Rows from block 3 of a small class-conditioned image diffusion model, named by matrix and row number. Rows with one number within an expert belong to one neuron, the router's apart. Each number is 128 + 24 x the weight over its row's rms, rounded and kept within 0 to 255. All counts start at 0. Numbers have three digits each.
Before each expert's rows are labels from the 100 images, of 14848 (inputs lightly noised), where the router gives the expert most weight on average: "colour at peak" is the nearest of a few named colours to the mean colour under the peak. Only what is clearly more common there than usual is listed. The data: stained colorectal tissue patches (NCT-CRC-HE-100K).
# router: router (model.blocks.3.mlp.router.weight, 4x256, trained with AdamW), inputs 0-127
# up: expert up (model.blocks.3.mlp.up, 4x128x256), inputs 0-127
# down: expert down (model.blocks.3.mlp.down, 4x256x128, transposed), outputs 0-127

# expert 3
colour at peak: grey
router.3:122114150127113168152203103130137157163125122158145162090091161101092129180119139144086113118155117110154120142126131142141143121102083131145161091168130155118108125120175125141113124123149122080160156129122133108144164130129111113062171111107163097163166129135085117133156145144148100134097106132123152128135120161143134098150083165114137114150163170126106103137106141127165117143153
up.11:128128128128128128128128128128128076080128128057128128128128128128128128128128128128128128128128128128089128128128128128128128128128128128128187128128128128128178128128128128128128128128128180128128128128128128128128128070128128128128128128181128220171090128081128128128128128128128100128128128128098128128128128128181128128128128082128128128128128128128128153128128128128128128128128
down.11:128128128088174128128171128128128128202128076128128101128128123081128128128128128160128128063128128128128128128128128174102128128128128179193142128128128128159128128199128128128155128128128128128165128128128152079128128128128128059128154171128128128072128078095128128106128128128128166128128128128128128128128067128077166128128161128128128128128128128128128095108128128128179191172128
up.12:128128128179128081128128128128135078128128128128128128128146128159128128128128128162128168128099096128183128065128128073080128128128128128128128128128128128143128128128165128178128224128128091175128128086128128079128128080128128128128156167128128128128128128173128128128128152154162128211128159128099128106081128128128128128128128128128128128145128128080121084166128159128128128078155
down.12:128128074066128172152128128128089191128128128128128128128128128173087128128128128128128128128128157128095187229196128152128156081158128128094128107128128136128128120128102128103128128075085128128128128142128079165128128184079148128095128078128128128128128128128194128152128093128128128088181084128128128157156128128128128128128128128164128128128128128157128128097128097170128128128100
up.13:090128136128128128128081128162092128128128128128117128128128179123128128128128128128128128128128248128128174128128128026128128161128128128128128128128083128128128128128128128128128128128101128128128128100128174128128128128128104104128128128128128198128128128128128128128104128128128128128120169173128128128128183175128128172128128128128128128065128184128128128128128128165128075048128
down.13:128153128091128128150128128070167149160128128128128128062128128179092064128142128105128128128128128075128128143128088128128128128094075104128128128097128128128128145102128128128128159128056197128128102128128128128128128128128128128128128128128128128128128128128128224153151128128128088128088128128151128128128128128128128146128128128128087128170096066128128128156128168128090128128128
up.14:113128204128128128152128161132128128128128128128128128128076182128128128128128090128128128177128172096128128195128128128109128128128176128128181128128128083128128128128128128094128072106128128092055161128163128128128079128128054128166128128128117128128128128128128128128128128128121128128128128087064172128203128128128128128157128128128128128090128198128128128128128128153128128128058
down.14:128128085128128128128128128128128128128128128128128128179128128128128128128128128128128145168128128128128166128128128128128128128142128128128160128128128128128128128128128171128190128128097128128128128128186128128128088128167142081128128128128128128128093128149128101128128128165114128088128128128026128169128128128137128099128128128128128128128151136128128128082128128128128128128128
up.15:128128128128066128128119128128128128128128128128128128083128128128153128193138128128128128128154128128143015128128128128128223128060128128128128128128128128128128128128128128128162128128128197128128128128128128128164037128128128128128178100128128084128128128128128128128187128128128084128128128177131128128128128171128128128128224128128128128128128128128020128128128186128128103128128
down.15:128128128128255128128128128128068128128128128128050128128098128128128128128128128128128128104128128128128128190128244128128128128128128128128128128128207128128128128128128128128128197128128128128128128128128185128128128128128128094128128128128128128128128128128128128128083128128128128171128128128128128128128092063128128128128102128128128128128168128128128128128128069128128128128128
up.16:086128128128063108128103128086168103122128152128128128128128128153109128104128128128128128169128071128128128176164188161143128128128161142128142159128104098115200180086128085128128128128128118180128188192128128093128128128128128110128128128128128128128176165176128128156090128100128128163086128128175128173128128128128097128128161128149128154128128128086128128128159209128128128128128
down.16:128128128140041128128128172128128167128128073128128128128128160128090128128128097128072128128128074128128128128128128128075128071166128128128128128102148128128034103128128128128128128128147128128128128128128128191128128128128128128119128128128192102128128128072128128128128128128128128128067128159128165128128128081128195054160128128128128143154128081128128128128165128128109128128114
up.17:128160128128090128128158128159128128128128128128128128057128128128128128128128175128128128074128128128128069128144128128116152098128103128128128099128166128128128107128128128109128128128092128128128128128128164128128128128128179128156128128179128115128174125098128128140128128088128077104128128097113128055128128164128171128128128128128128128066125128128128163165128128158128128142128
down.17:128160120128128128128143128158128182187128104109128128153196128128184128128128128093128128128128128148128166209128128128166128128210071163173081128128113169128128119128128128201175128128128128128128128128128208128128095160128128177128187128128128128179128128128152128128128128128181128128181128128168128128128128128128128187128128184128128128128128128128128128128128128128128128090128
up.18:128128128128128168165128128156128128128128128128128128128128172170128128128128128111128128128128128128128167087128128161128128128128128128199128192089128004169128128128192128128128204094069128128128128128128128137128128128128128128071128128128128197098128128128128128128128128128109128128128128128128128137105065128128128128177128128128128128128185162128142146106128128128128128065128
down.18:128160128180128128128128174184210128128128128128128128128128180128128128128116128128128128128128186128128128128128128128175090128128160128128128128128128128128128128128128128128128128059128128128128128128128128063128184128095128128128128128171128128128128128128198128128128128128128128128128113128128128128090114128128128128128128128128128128128128128128128128128102159065128128128128
up.19:128128128190128128128128128128104159128128098153170128128128128128128128128180128164179175185128128128128128128128128128042128128077128128128128128128128082128128079128128098128128128134066128128073128076064128128128128128128128128128128147128128128128128183128177128128128128128128128128128128128128128128128128128128128157204128128128156128154128128128128128128128128128128128128128
down.19:128128128128128128110128050128197128128128128071128128196128140125183128128128149128128128096128175041095128128128128128176128128163128091128128128128048128128128128171128128128128128167171159128175128128128128128128119128128128128067128101140211128097146128128128128187168128128115128128128128128128128128128128128128128128128128103128128177128128102087128128128128128128128158128128
up.20:128128128128128128128128128144128128128128128166128128128128128165128128128098128144177128128128057128128128128128128128111089091168128162178128068128128128128061128128128128128128128128069128128128128164094128128128135128128128128128128128128128128128128074128087128205128128197162091128128128128128128128128128160128128128128172128128128128128128217128128128128100128066128080181128
down.20:128128128128128048128098128128190128062128128167052086128128128128128068128128128180128128128128128128070128128128128128128048128128128193128180128128128128128128128128128153197128128128128128128183098128128074128128128070147128128072128128128128128128128128172128128111128128164128128128160128128128128128128128128128074128128146128109128085128128152114128128128128128128128128128128
up.21:171167128128128128128128154083136128128128128128180128071128140100128128128097070196159128128128128189097128128128174128128128079128128096128177128173128128128128128158128128128128171128128073066128128123128128128080096128128128128128162128128165128128128128128086128090128159128128128128128128128080128128128099128128128128154128128128128073128128128128128128128128128128128128128049
down.21:128128128128211128128128139128128128128128128128128128128128160128128128128143192128128143157128128128165128128100128128128199128128064118128128086128128128105128128128128116128128128128128167136128128128090128128128128093128128128128084086128128128181128128066128128071128128162128128128128128128128128128103128128169188128128128132128165128128099128128128128128200128128128128128128
up.22:174128128101128153091093156128088094156128128128128128115128128128128128128073128128128128128141159112128128128145128192128176128177128128128128074162128128109128128128128128128128128128128153128128097164090128128128128128128128128128128128128079080128128128128167128128128128088192128128128128116128161128089128128079128128128205128128080128128104128128156128151128128128128192164128
down.22:128203128128128145111086128128128128128128128128128090156154128205128128128128128081180081162128184085088128128128128128128128128128104128128082128048128179128086102128128128128128128128128103183128128128186149128092080128128059128128128128128128128128122091128128128128135094128128128128177085128176128128128128110128176080135128128128128076163128128170128128128128128128128115128128
up.23:128064127128128128128188128128128128128058128128201128128128128128128110086055100165128128128128128153128128128128128128128128128128128112128153128143128128128128128128149128128087128172128128087128070128093091160165128128163154128128128128128128128128156128097174128128128128103128089128128071111068128128128148128128128128128161128128128212175128126128143128128075163128128128155090
down.23:128128128128095128128189128128146128128128088128128128128128128128157128128128128076128109142128170144096128128128108128088128128172128165128128128128128158128197128128128128114128128128110128182128159128155128148180128128104161128128207151128180128183128128128110162128111128167128058110154114173128128128080128155128159128128128156128128128128128128128067128128128128128162128104128
up.24:128128179128128160091128128128157128189128128128190128202128128149128128128128128128128128128128128128090128193128128128128128128128164128128128128128128128128128128069179128128128202128128128157128128128128112128068158100128128054128128180121128115128128128128128077128059128128128128179128128128128128128128128128128128128128128128128128128128116072128128128201128128128128128128128
down.24:128180128128128128153096139128104128128128128128128195128049128128106128128128128128128163074128069180128178128128128163128059128128128128128187128128128094128128083205160128128128128128146128128128128128128128121128128124128128176099080128128070128128064128099128128128128128128128124128128128128128128058165128087094128172128068088166128128128180128138128128148128098128128128128128
up.25:180128114164128128128128128128128146128128128128128085128128128128128128128104128128128128128128128202128128170066192116128128128111128128128128071128128128186128128128158053167128055070128128193090128128128128128128128128056128128128128128128177072097128128128128128168154128128128128128128128128128128128128128175089128128128128128128128128128128073128128128247128128128168128128128
down.25:128128128128128128084176128128090128128128128128068128128128128128128200128128128186128128128078128128108128128128128128128170185128128128128128128188128128142128128171077128128128128128128128128128067105128128128128128128128168128128128128128128128128128128185128128104112087128128128128128128128128128128128089128128128128058128128128128128128128128128128128174128128128128128128128
up.26:145128165088128128128066087089128128188128176128128128161156128128128128108099128128128128097155128080128128128093128128077128128128128128178087094128128128151128128155128128128128140128099091113128147128162128101128128128128128075128158184128128128128128090128128114100128128128128128152128128128156128128128128128070128128128196128197154128075096128128128128128171128078128145096128
down.26:092128069157128128128193128128128101128128128128128128115119092128170098128128128155128098157103128150128082075169128128150098057128091128128173128128128111140128128160128160114128128140179157180098128165128103128104128128128128128105153076168100128142157166094128128128105109090077128128128128128101128176128128166148116149157097093052128097084147128128128128090090128155163128128128
up.27:128128123153094128128168104128128128128128128128128128107128128140188128128165099128128164128111186128128128068165128155128128128158169168172128044161128081076169077128128084128128098128128128171128075183158128174098128074128128128128114128128128113128128128085128128128128091128080128128128186128128128128128090128176128128128128128128104128128128094140128064128128128128107128128128
down.27:128128128159128151128180146092203128162128128128207101062128128128128128128059128128128128168128128128128116128128128173128128079128128093092128087098128128128128056128128128128128128115158128128128128148128113128128128128128086128128128128096152128128183128097128128128185128111128128083128128128128153128163128128128084133174128118100055165121128128128128128141128128188168128128076

# expert 0
colour at peak: white
router.0:110113135151133080125073133109172132122098134128149105133125144168123129131155128127186162160116128136144157112130123132125099129130122137170091161140148071135142102124086132097135091118092119161089127149152139118130127128151097098200062125113115160133127138135145140114088138131138142085148147159118080156138113109147122146108131112098108153141165102145117163125152130158102155123119
up.0:128128128128066121200128128128128128113128128128163128128061128128169135128070128128128128128128128128124122128171128128128085128088128128128128128128075128163128128128128062128128128128128144128128219128169128057128109128128128128128128128128128128128128128128128128128153128136128169128128128128128128183095128128128128140128128128128128128128128128128030199128128128136128059128162
down.0:128128128058082128128149213128128128119128128128128128203128128128128158128121097128120128128169155094128128128128128091128107096114128128128128128128082132128128128128108069128128143128196102128088128128128128128128128128128091169123128128128108128128128170128134188128154128128128128128090092128128137128128128128128128128128128128109128128146128128128128219146152128128128128128171
up.1:128128128128128128128128128146186128128129128128128128153183157242128128128128128128094128128074128128128128128128128128179128165123139128164160128128128128151128161128128128128128128128128128128128128128128128128128128173128128120149212128128128161128128128128128128128180048113128128128106128128128131128128117128128128042128128128130128175004070128128128128128128128110128128128074
down.1:128128094128128094128184128140128142128128113128128184128128128141128128128128128128063128128128128128128128128128128128177097128128128128182206128128086128178137128128128101128128182128152128128128128128070060128128179128128059175128128128128128155128128128184128128142187128128128128074128128128128128128128107128128128128128128128128141168128128128128128128128128128114059128128128
up.2:128112128075157135154098128128181128128128128128128128173128128128128144177196107120128128150128071137126128128193128128128128128128153128157125128128128128128128128129128128128128128138128128061037137128112128128128069109174076128141128161147128128128128128128128123128128128128128128093128128128128128128128124105128128128128128128091128139128128043128128128128128148128128128128128
down.2:082128080128128128147128128128128128128105106128201087128128128128128149128060128128107128128128155128128128128128128128128128128155173128128145094128190128128128128128128128128128128128128128128128202128128081195128128128157148128128128170128128128128077128128128119170128128128128128128074161153128128128128128128128128128128128128128128128128075077128128084128128128128076136128128
up.3:128128128128095128096128128118094128128128128128086128128128128128128128078128128104128110128194128132128128128128188128128128128128128128128105124191023128128128060128128020128128128128128082128107128128098128128128128128128128128128128125128128091212102128128128128128128128128113128128051128128175128105128070128128095095128128128128128128128128128128104128128128128162128128128128
down.3:128128128128128128098128128128128128096128128128128111128128128128126128128128128238181084186085128143128128128128169128128169128161128128128128097128080128128128128128128128128128157128137128128121128157200128128128128122128128128128128128128128128128157128128128128087083128128128128128128128174128128128128128111128128128145128128166067179128162128128206128128128128199058128099128
up.4:128204157128128128128128038086128128128140128128128128128128143165128150167128128128128128077128163128128128128113240128128128186128128128128128106128128128128128128128128128128128128115203128128128128128128128128128106167128128243128133128128128179128128128128128128128210128128191161128128128128128128128122077128128128128128174128128128095103128128070128128151128128128128128128128
down.4:128128128165128128128128128128118128128128128128153078192128128128128128128128128159153128128158242128128128159128128128128128128128088119128128049164128128166130128128062119128128128128180163128151128128082105128128128128087128179128128128128128128128128128128128128128189128164128128128177102128128128128128108128128128130068128128128128128128094128128128128128128087128128128108128
up.5:139128128174128089042160144128128128128128128128128157150128162221128183128128128128128128128128168128067128128128132128128128128158106128128128128128128128128128128128128128128071128105128128128128128060128128128128083135128128122098128128159128094128128128128186128128128128128128113128128128128128064128128128123207128056104128125128128128128128128128128128128044128112096128128128
down.5:128128128170128128128128128128128149128128019128128128128128128152128128128176211128128128128052128128128128128173128128129128090128128128128164178128128179128128128128128128128128128128128128128128128128128128082128128128128128128128128128128128128037128126128178128128128128128128128128128128128128128128128128128128128128128128128128128128128128128128128128174128128128128134128128
up.6:128128128128128140128181104128148128128108211128128140128128128128128128128078128128128128128185128128128128143128128203128187128098185172128128085151077128128113128128128136091128128096128081128162128128079136128128133128128128214090181128128128128128128150128128128128128172078128128089064088192128128079128179128128084128128128140128128128059128128128128128128128128128128128128128
down.6:128128057128128128128128128128128128128128128050128128152175128128128128128128128128128128128183128128128128128128133128189128128128128081128128128128128128128128128128232110128128128128128067098133128128101128128128187128139128207064128128128128106128128128128128128128128128128128128066128128128128128128128128128128128128128128164128128155128128128128128128017128128128128128128128
up.7:128128128046128128128128128128128174128128185128128216165128128128128195128128128128128141128128137128128115128128128128128019166155128128128128030128128128128128128128128128128114128146128128149128128069128128128128128097128098128128181128128128128184138128056128128046128128128128128128128128128128128146165128181128125128172128128128128128128128128128128128128128055128128161128128
down.7:148128128070128058128128128128061175128128128128128128128128094128128128146128128128128128189128156128128078128128128128128090128128147128128128128128128128128175128128128128106128128128128128128167128128128078109128070128128128128128182188128128090219128098114115128073121128128128128128074078128128128128128128128150128128158128128128128152181128150128158102128108071128128128128080
up.8:128111128128128128128128097089128128128128128015128083108193174169128174162208128096128128128086128172128128094159128128139095128128128075165123128128128126076128128128128128128168128162128128040128128128128128078128128128128070111140128173128101128128171128116128092128128128128128114071128128128133128128128169153164128128128128128128128128128128128128098128179128148128128128099128
down.8:128128056128114128128145128128128128128128128107128066157174128128159159128069128128128164128128183128128128138128128128128128128128128092128128128128169128128128128122128128128128128088174128128211128184128128183128128128128113128128108128128059128128128166128128128128128128128144089128156088085222098128128128153128128128128128128128128158151128173128128128160128128128128128128171
up.9:075128128050128114158128128144191128128141128200128093128128128164164128088084128128128164110128128128128157128098111128128128128128128128128128133128128085128128128128128128128102128128128128128128128128128128128128128128128128213128128128128128128128104183143066128128128128128081128103128128166064128128128077128128128088128128128166128128128128128128206128128128198128128128128128
down.9:128143128089128128128128104157187128154128128128128081154128159128128128128128128118112128160103162128126128105098100099128128128128128081128128128128128103111157173128128128098128166128128088128128128128128128128128128128128154128077128148128128166097128149178128121128180128104128201037128128114128128128105128159194128128128170128202128128128128090128128110091156128149128128128088
up.10:128128128128128142128128128154171128128128128128128128183128081206128187128128128164107128134128128128128110128128128128128128109128128128128128128128114124073128128128194128124128128050128128128100169128081128128128128128128128128128084080128128068171128128128128107128128128128150128128107128128128121128128182110188128128128128128128107170128128128160107128128115080184128128128168
down.10:128088102128128128128128128128128128128105184128128128128128128128128128128128128123128089128096027128128128132128128128128116128128128140128128192128088128040128128176213128128128102074117128128110081161128128028128128128164128128128128128128179126128128128128087097128128145128128176128061128194113128099128128106209128144128128128128092128128128128128094128128128128128128144171128
up.11:145128185128128085164128170128108081128128071128128128165128128128128107139172059128128128128128151128091128128177128062096089128128128128128128182128128122189128128172128128100128093128128128209128147128128128128182038103128128128128128128128128157128128128128128128128128119128108128130128128128133068128128128128128128128116146128128128103128128128128128150146128128128128128083105
down.11:142128128167128090200128173172128128128128161128172128194128128128079128080162088128137128128128128128128082128128128078147128153128115128128128128128128162128128149128128128068144128128128128128155128128095128128128058087128146128128128094186128111120128128081128128128128086162128128128128128120128128128128128128128128128128128128128128128128128128161128128128157128128090128128082
up.12:128128075128135144128128128128128104128114128128128162128128128128128170128128128128128128128128128128128128128128128108128161128128213128168128128128037128128123128142128128128128128128128128128128128128077165128128128122128128163128128128128128128128128128220128128025128089128128128128128128132064170069128128128103142128128128128128128128128128128128128128128038128064128074128128
down.12:128128128128189128128138128128175128128128128068140128128187168128154128128128128128128128128128128128128128072128128128128128128155128128128128128135093128128128128077128128071128088128128128184128128128128128128128179128128128128152128128128128156128128128128066128128128128128128128086128128128116128128128161128128128128128128128128128089128086128128128128119128128128083128128128
up.13:128153152128128128128128128128128128128128118128128121064139144182128204148128128102160117128128128200128128128155128128096128128128128128128178128128128128128128200128106128128180128128128128128128128128128128128128128128113128110099088128128128128128128066128128125044128128128168128128128128128128173128128128076128128114046128128115128128128128128128128128174128128128128128112128
down.13:093155128142091184128128175128128080128128159185128128149128111210139128128128163128149128128128128099128128128128128128128180128128128128128128128128128128128128128128081128146128128128182128128128128128128128128128128128063115128105128088117128128128128107128128128107080128128168128200186128106186065128128145068128128128128118128128167128128058222135128128128128128128128128072128
up.14:128135204128128128128128175128128128128128128128128128128191128207128128128128128128128128128128152133106103128128128128157128128128128128128128127128128128077128106128078128128128128140134128180128128055128183108128128128128128120128128128128128128172128128128128128091128128128128128104128132128049128128128128096134070127128102064041148033128149128128128128059128128199128128128128
down.14:090128128128128128128185188128155128128128128064128128128128128128147168128150128175128128103128203128128128128128159128128128094128128128128128128128128128128128113190128156128128069128128173128128128128082128085128128128128128128104102128128128128128128128154128142128128128128128128137128128128128128128128128102128052128128128104098128039096151128128128128073128128128128128157128
up.15:128128128128128128128128128128128128111128128128174128128114128155128128191128138128128128128128128128075128128128194188128128128169128128128128128128128072128128173128128128128128128128128144128128128128128128073128128128129164100128128102128128159203047100128166128113128128101168128156128185128128145128128128128128128128128128128128128128119128128128128103128128128128128128128113
down.15:092128128038089128128118128128128076128128107128128128177128128172072128128128128128128128128128128128128189128128203128128128128128128128128128128128128128128128128128104128128128128088169128128128128128128128047128128111114128128128188128098128149128128128128128128128108124128128128128128128128201128128128128128128091128128128187128079167128128128128128090128113128094128128128069
up.16:128128128170128128111151128128128128128128128085128128128128128128128153176128128128128153148143128177128128128128128128128180128128128128185154128128128171128128128128128148128128128189128226128059128128128128128128128128118128128128128128210195128128128135128161128128128128128128128128128128128128128135073128128128095128208128064128128128128088128128128128128128128128146139128128
down.16:128128076158128128128159168128128073128128165128103128128128095068146128140115112182098128128128084128088128128128128128128128128128099150114156157135128128128077128128128198128128099195128148128128128091128128128128128180128128152128182128128128128128128128170161128107166128128128086128118087128128128128128128094128128128128161066128128128113143128128128128128128128128128128043081

# expert 1
colour at peak: grey
router.1:111148104150105141104125132151094120087142116105179124140117168117134077141130176128101123117158167118105143156122082160157146120120145136135099118121063101097136151167130129130138139126113163116132127120106115121149144149126163117162137137129095135138176133149115109093120111132172138160126153117119116121120132135105106143141164160097149093161114191155114117082105137145134121114104
up.11:169128128128128128128059128128128128128128128128128128128128128128128168095128128128128128107177133128128134136128128170050128193128128128128104128160141128128159128128107128128128128128128128128128128192128128128128128169097128128128128128093124078079128128117128128071128128128128128128182128128128128128128137128090128088128128128221128128128128128128203160163128171128152163128128
down.11:128128128128167128087081128128192128169128128128082128159128159128128128128128128128128084128195128128128141128083128144100128154128128116164093128128128128160128171128045128128121125128128105128128175128128128128128128128128128128128128128128128128128128128128147140128191128128128128186159128128128128117128128155128155090128128128181094162128099128130128143128077128128128153128128
up.12:128128135132122141128128128128128128128096128128128128105102128128128171155128128128144000128183128103128128149128128128128128194175128128128135095128128128128128128128093202128128128128128128128166128128128128188128128128193128128174128128128128128128171128128128087128157128078193128128128128128128128128216128128092159128128128128128187128128128128128128128128128128128128128128128
down.12:128128128128128158128128128128128174080112096128161181037128155179128128153128128082136128128128089128128128128128128128128128128128128128128133102128128128128071099128128128128128192128128128161128128128128128150081128128180128128197128128128144128126128128128128128128128128156128116099128128128128128162128128128128128128128128128174199128128128128068128128162128128128066128128128
up.13:144128128066143128069068197096103128128161128128128075117088128097128128128128085128160128128146126134093171128167128128128070155177128128128128128128128128128128116128073128128128128079116128128087104128128128119128128108128128128171128092128084128128128103159128169076128086128128128128128128128163139175128128128128128101128128162140140128148128128160128127128128129106128154128128
down.13:128128079128128128064128128071107128128128084167128109132128128079128169128128128072128128104147128155111128128128128128128124128128128128184128125099128128128174128128077128128128060128128128128128128150128128128128128128128100128128124084128128128128067128184128128128128128084128132188128098128196128128128107128177164085150128191191161128128128128128128164142128082128176128160128
up.14:162128128128128128128133128128128128128128128128128079128128164144128128128128128164128108128128165128128128128128128128100128128128090180128128083128128128128128061138128128128128128128128128128061156128078128197198116077128149128128128072128128113169128169128128196128145128088165128128128128128128128128128128128128128128104128128194128128128093128128088183097128128128128128111128
down.14:128128128128178087128128128128128128128219169128128128128155128128128090128128174086128128128128128128128113128165128196128128128128128128128165128128098128128128155087128128140082128128128128128072128128166055128128160128113128188128128128117128128128128128122167119128128150128128128128128128128128136128128128128061143183128091060128128110079128170128128120128128128128128128057128
up.15:101128128128128128149078128160128128128128128159100128128128128128128128128128128128128043159166128128128128114201093111128128128128182177128174128128128144128128128128128170128128190128128128128128128128089128128064103162128128128128128128128168128128128128128128128128128128197139128102128128128128164128108176126128192128113122128128160128128128128128128128105175167128128128128128
down.15:128176128128128128128176128128128191128088128128121128128128128184128128128128128128076066128093095128128162069128128128128128178155116179140128128088148128132128128128128135128173160128128120128107128128128092128128128147128090128172176128171128198119128091128128128128158093096128204128129126118137157087098128137128128128128128128128166128084128128088128182128092086128084177128084
up.16:128128156144128195159128128128171100128128128123128128128128128128128128128118128128144128173165128128121128128137084128128128128081128128128128079128128128128128128128141105128119128097119128135128128128128128128111128062056128128128128128128128128128128101128109128128128128128148128099128128128128071128128108173066128116128128128128068128128088086128128134128128125128128128089071
down.16:128128092128128128128128128163051128128128128128128180128128196130113128128128128128194128128128128128128128063128128092128128122128128128128103128128128115128128134099128128128128122151128081128128128128161128150128128128172128128128128097128128184141128094128128128128128105128128128043128128128094123128128128128128128128128081128128128128140142128128080128128128128128128171219128
up.17:128081181128128096128128128128128128128074128128128128128128128128128175152128128196128128128128161128128128098080153128128128128128128128128128128128128160128128105128128128162128128128060128128128128066128128087128128091128128128128142128128128128128128128128128128174128183154128128128128128128128189071128128128128202105088163128128075204111128115117128128128128128128190128128128
down.17:055128128128128128081128128128106128054134128109128128128135128094202128128128169128128128128074093128128128196071128128128181170128085128128128128128172128128128128128128168155128128128028072144128128128153128128184128128128117128128046128128145128128128128128128137128128128128128128155180227085128113128087244128128199118128128108128128128128128128088128128128128128077128128128128
up.18:128128157128128128128167128128128179128128175128128128064151128171128183128128128128128178169128174128160128110128075185128157128148128074166128120128128128128128128128084137128128128163128128100172128111128128128128152096128102128128128084128079128128128088128091164128128128128128128109128128128093072190128128119128099115128128128162104108128128128128128128128128128092128128105128
down.18:081128128128128128128203128128128148156128170128128128128090128224128128128128123128150111128099128128151128156146128128105128128125128094128128128128128128128103128165084193181106168128180128128128128128128128155128128128105128128128128128128128115128128128075128128144128128128128128128128088128128125128128105181128128128128128128128128183128128091128128128128168128079128128157128
up.19:128128128022186133075080128128128141128128097128128128094128128085084163128096128128171128102180128104128128147128128177105128128128128128171094128128128121128128128160128111113128087128128102128151128147094128048169146128128101175102165155128128128128092128128163128151154078101128128098128128128149163128128128128128161066128128200158128128153128139128128173128124128101128128128157
down.19:128128094203105148128173128128128089128128128128151128128145128128128068128128128060128128123128108098128128128128128134150112102132128128128129128113128142128128097105128076128128152075128128128128128128182128154107128074128096128144128128128128128128128089098071128128128128114128128128128128089166128128128128128128145177128128075089128104128128128128128128128157088128092128158128
up.20:049128128128175128128249064128146128128128128128128128128128128128128128128128128141092156128128105128128128128128145128214128128083128128128128128172128128128128128128128110128111128128091128128091156128128128128128128128195182124128128128128199128128128176168081178128128128128149128199128128128128060128128128201128128128128128128128128128128128082128128073128128128077128128133128
down.20:186161128128128128128051202128128104128128128128142128128128128128128171128072128128128128209128214128128128128128128128128128148184150144149073096128128128128128067144128128087128128090128128128128184128128083235128128128077128128128128142128128128128128128128128089128124128128128128128128046071128128128128128128128128128048128128170128128128168128128128128128128128128128128128128
up.21:128125099128128128128128115128127128128063128128128110128128075223104128128128128140128128187128128087138128128160128128079124150128128128128128128128075128128145087128163128128128128128128128128128128128128128158128128128128091128128090128105077128177128114128128128058215128128128135128128128128174128128128125128077097128125060076128128128128128128128033128093128128128128128128128
down.21:128095223082128128128154128128128128128128128128094128128128100128102113128128128060128115118128146128128114128128128120151102097128128128128156128081128138128128160128128128170128128172128052128128110128175179128106128128128103128179128128073128128080128128128128147170128128128128128109128128149128128128128128164079191128128162151128128128157128085128159128128099192128217128128148
up.22:128128128130128191128128128128154128128128128128128128111128084128128200128069128086128095055128128128128128128128138128128128128128128188140169128128128128148128128128128128128128128128128128128128128128163128054163128128128128128128128115128128128128128128209128128128128167128128128128146128128128075128128128128128128128075128176128128128128128137128067128146114128128128128081128
down.22:128128128128163128128128128128117150128128017128128128128128128128128128128128128063128128128128128128184078128183155128128159128171089128128096128069128128128128128128128128097128128061128128128128128165048095107128128173128128111158128128128128128209128128211128128094147128128128128128128128128128128128116128128128078128128128128128128098135128094128121191128128128128197128128163
up.23:128128128128128128128047128128056130128128128185067128128128128128128128128128128128128128128223128128128128128128128128128128152190128128128128128128128128154140128128128128128128128128128128128128128128120123066128128128128128128128128128128128128128128128100128128128098128128128128128128170128180150060128154128128128128128145128128128128128071159128128128128012202128128128128128
down.23:081128128213128128128194128138174128128128128137128128065128128128128128128128094128128128128128128128136092128128128143128128128128128087128128126128128128090128128128109128128128128128128128128128055128146128203128128128128128128166128128148128128128103128066128191128128128128128128128128101128128085128128128151128128094128128128128128128128128128128128128110128128128128128157128
up.24:128186128128039128149128158103128174128128128128120128090128122128128128201128128088142128128128128179128128128128128144188128190128094128128121128128080128177114128128128128128084040128128128128193128128157167128207128128128128066073161128128128128128128128128085165165165128128128128128087128128128128128128152128128128128128095191066128128128128128128128082095136084155128128128128
down.24:128128128128178128128128080164128128128146066128128128128092128128128128128154128128128128128128128128043128207128128128128128108128128128128155128128128128128128128128128128128128128128128128128128128128160166128149113157080128128128128128086093128128128157128153128128207080128128128128128128128128128128128128128213128097128173119128128087128128176128128128128187128144128128089128
up.25:128128128128128128128128041128128145128128170128128128145128128128128192128128128174128084100128111211128128128137128128128128128128128128128128128128159128073164164128128128128128131128167128128128128128128128128128128117128128128186128128128175128162128128128128128049128128128128128163084095196099086128113128128128173128128113128128128128128065128128128128164042128067128128128111
down.25:128128128112128128128128128128128128128128128128091128117176128128128170069128154128048128128128128101128128201128128128128109128128128067128128153128128074128128169128128128128059128141128068084094128092128117128130128129128128128083192168128128128128093123128128154128128147128128128128128128128139168147115163167128128128128128128128128128177088128189128128128128201128173128128128
up.26:128128128167128128152128128042128127150128128128128128128155128202100128171128128128128128128198128128164162128099128128128128128128128081128128128128128069128128128178069128128128128128128128128128128091128128096128076128128193128128177128128128114090135128128128173128128128179128168128128128128128059128128128128128128128178128152095079075128128048174082128209128175128128128128064
down.26:128128128128103082128128128128128128087128128171128128128128128128128104128162128141128128162092128128128128092128125128128179128157128128128128161128103144128128128128196128175128128128128128128151058128100128128128056128128128071128128128166154128128176128128109156102128208128128128104128109128128184128128128128128095128092128128128128091128128128128128128176128128081128170128128
up.27:128128128078128128128128128199128156128128128128095186128128135170128128128128128128128060128128128106128128128128132053128128128128128128128128196128128128206108128165121128128128128128128128128045116128128128128128128128078097161063128128128128173065128128128104128080128128128128128034128219128128128041128128126128128128128128128128128128153128128128128128133128128128128128128128
down.27:110095111128128128128096128128128128128128128162132073128120111128076128177128128128128107128128128128128128128128128127056128116112128128128128128095128128128128128069171160128128128157128128128160065128142128128128163127133166090128128128068128128128128128128128128128128128192128142128128178128128155128128128128128128128128128128128154128133147068128128128205189091128128187155128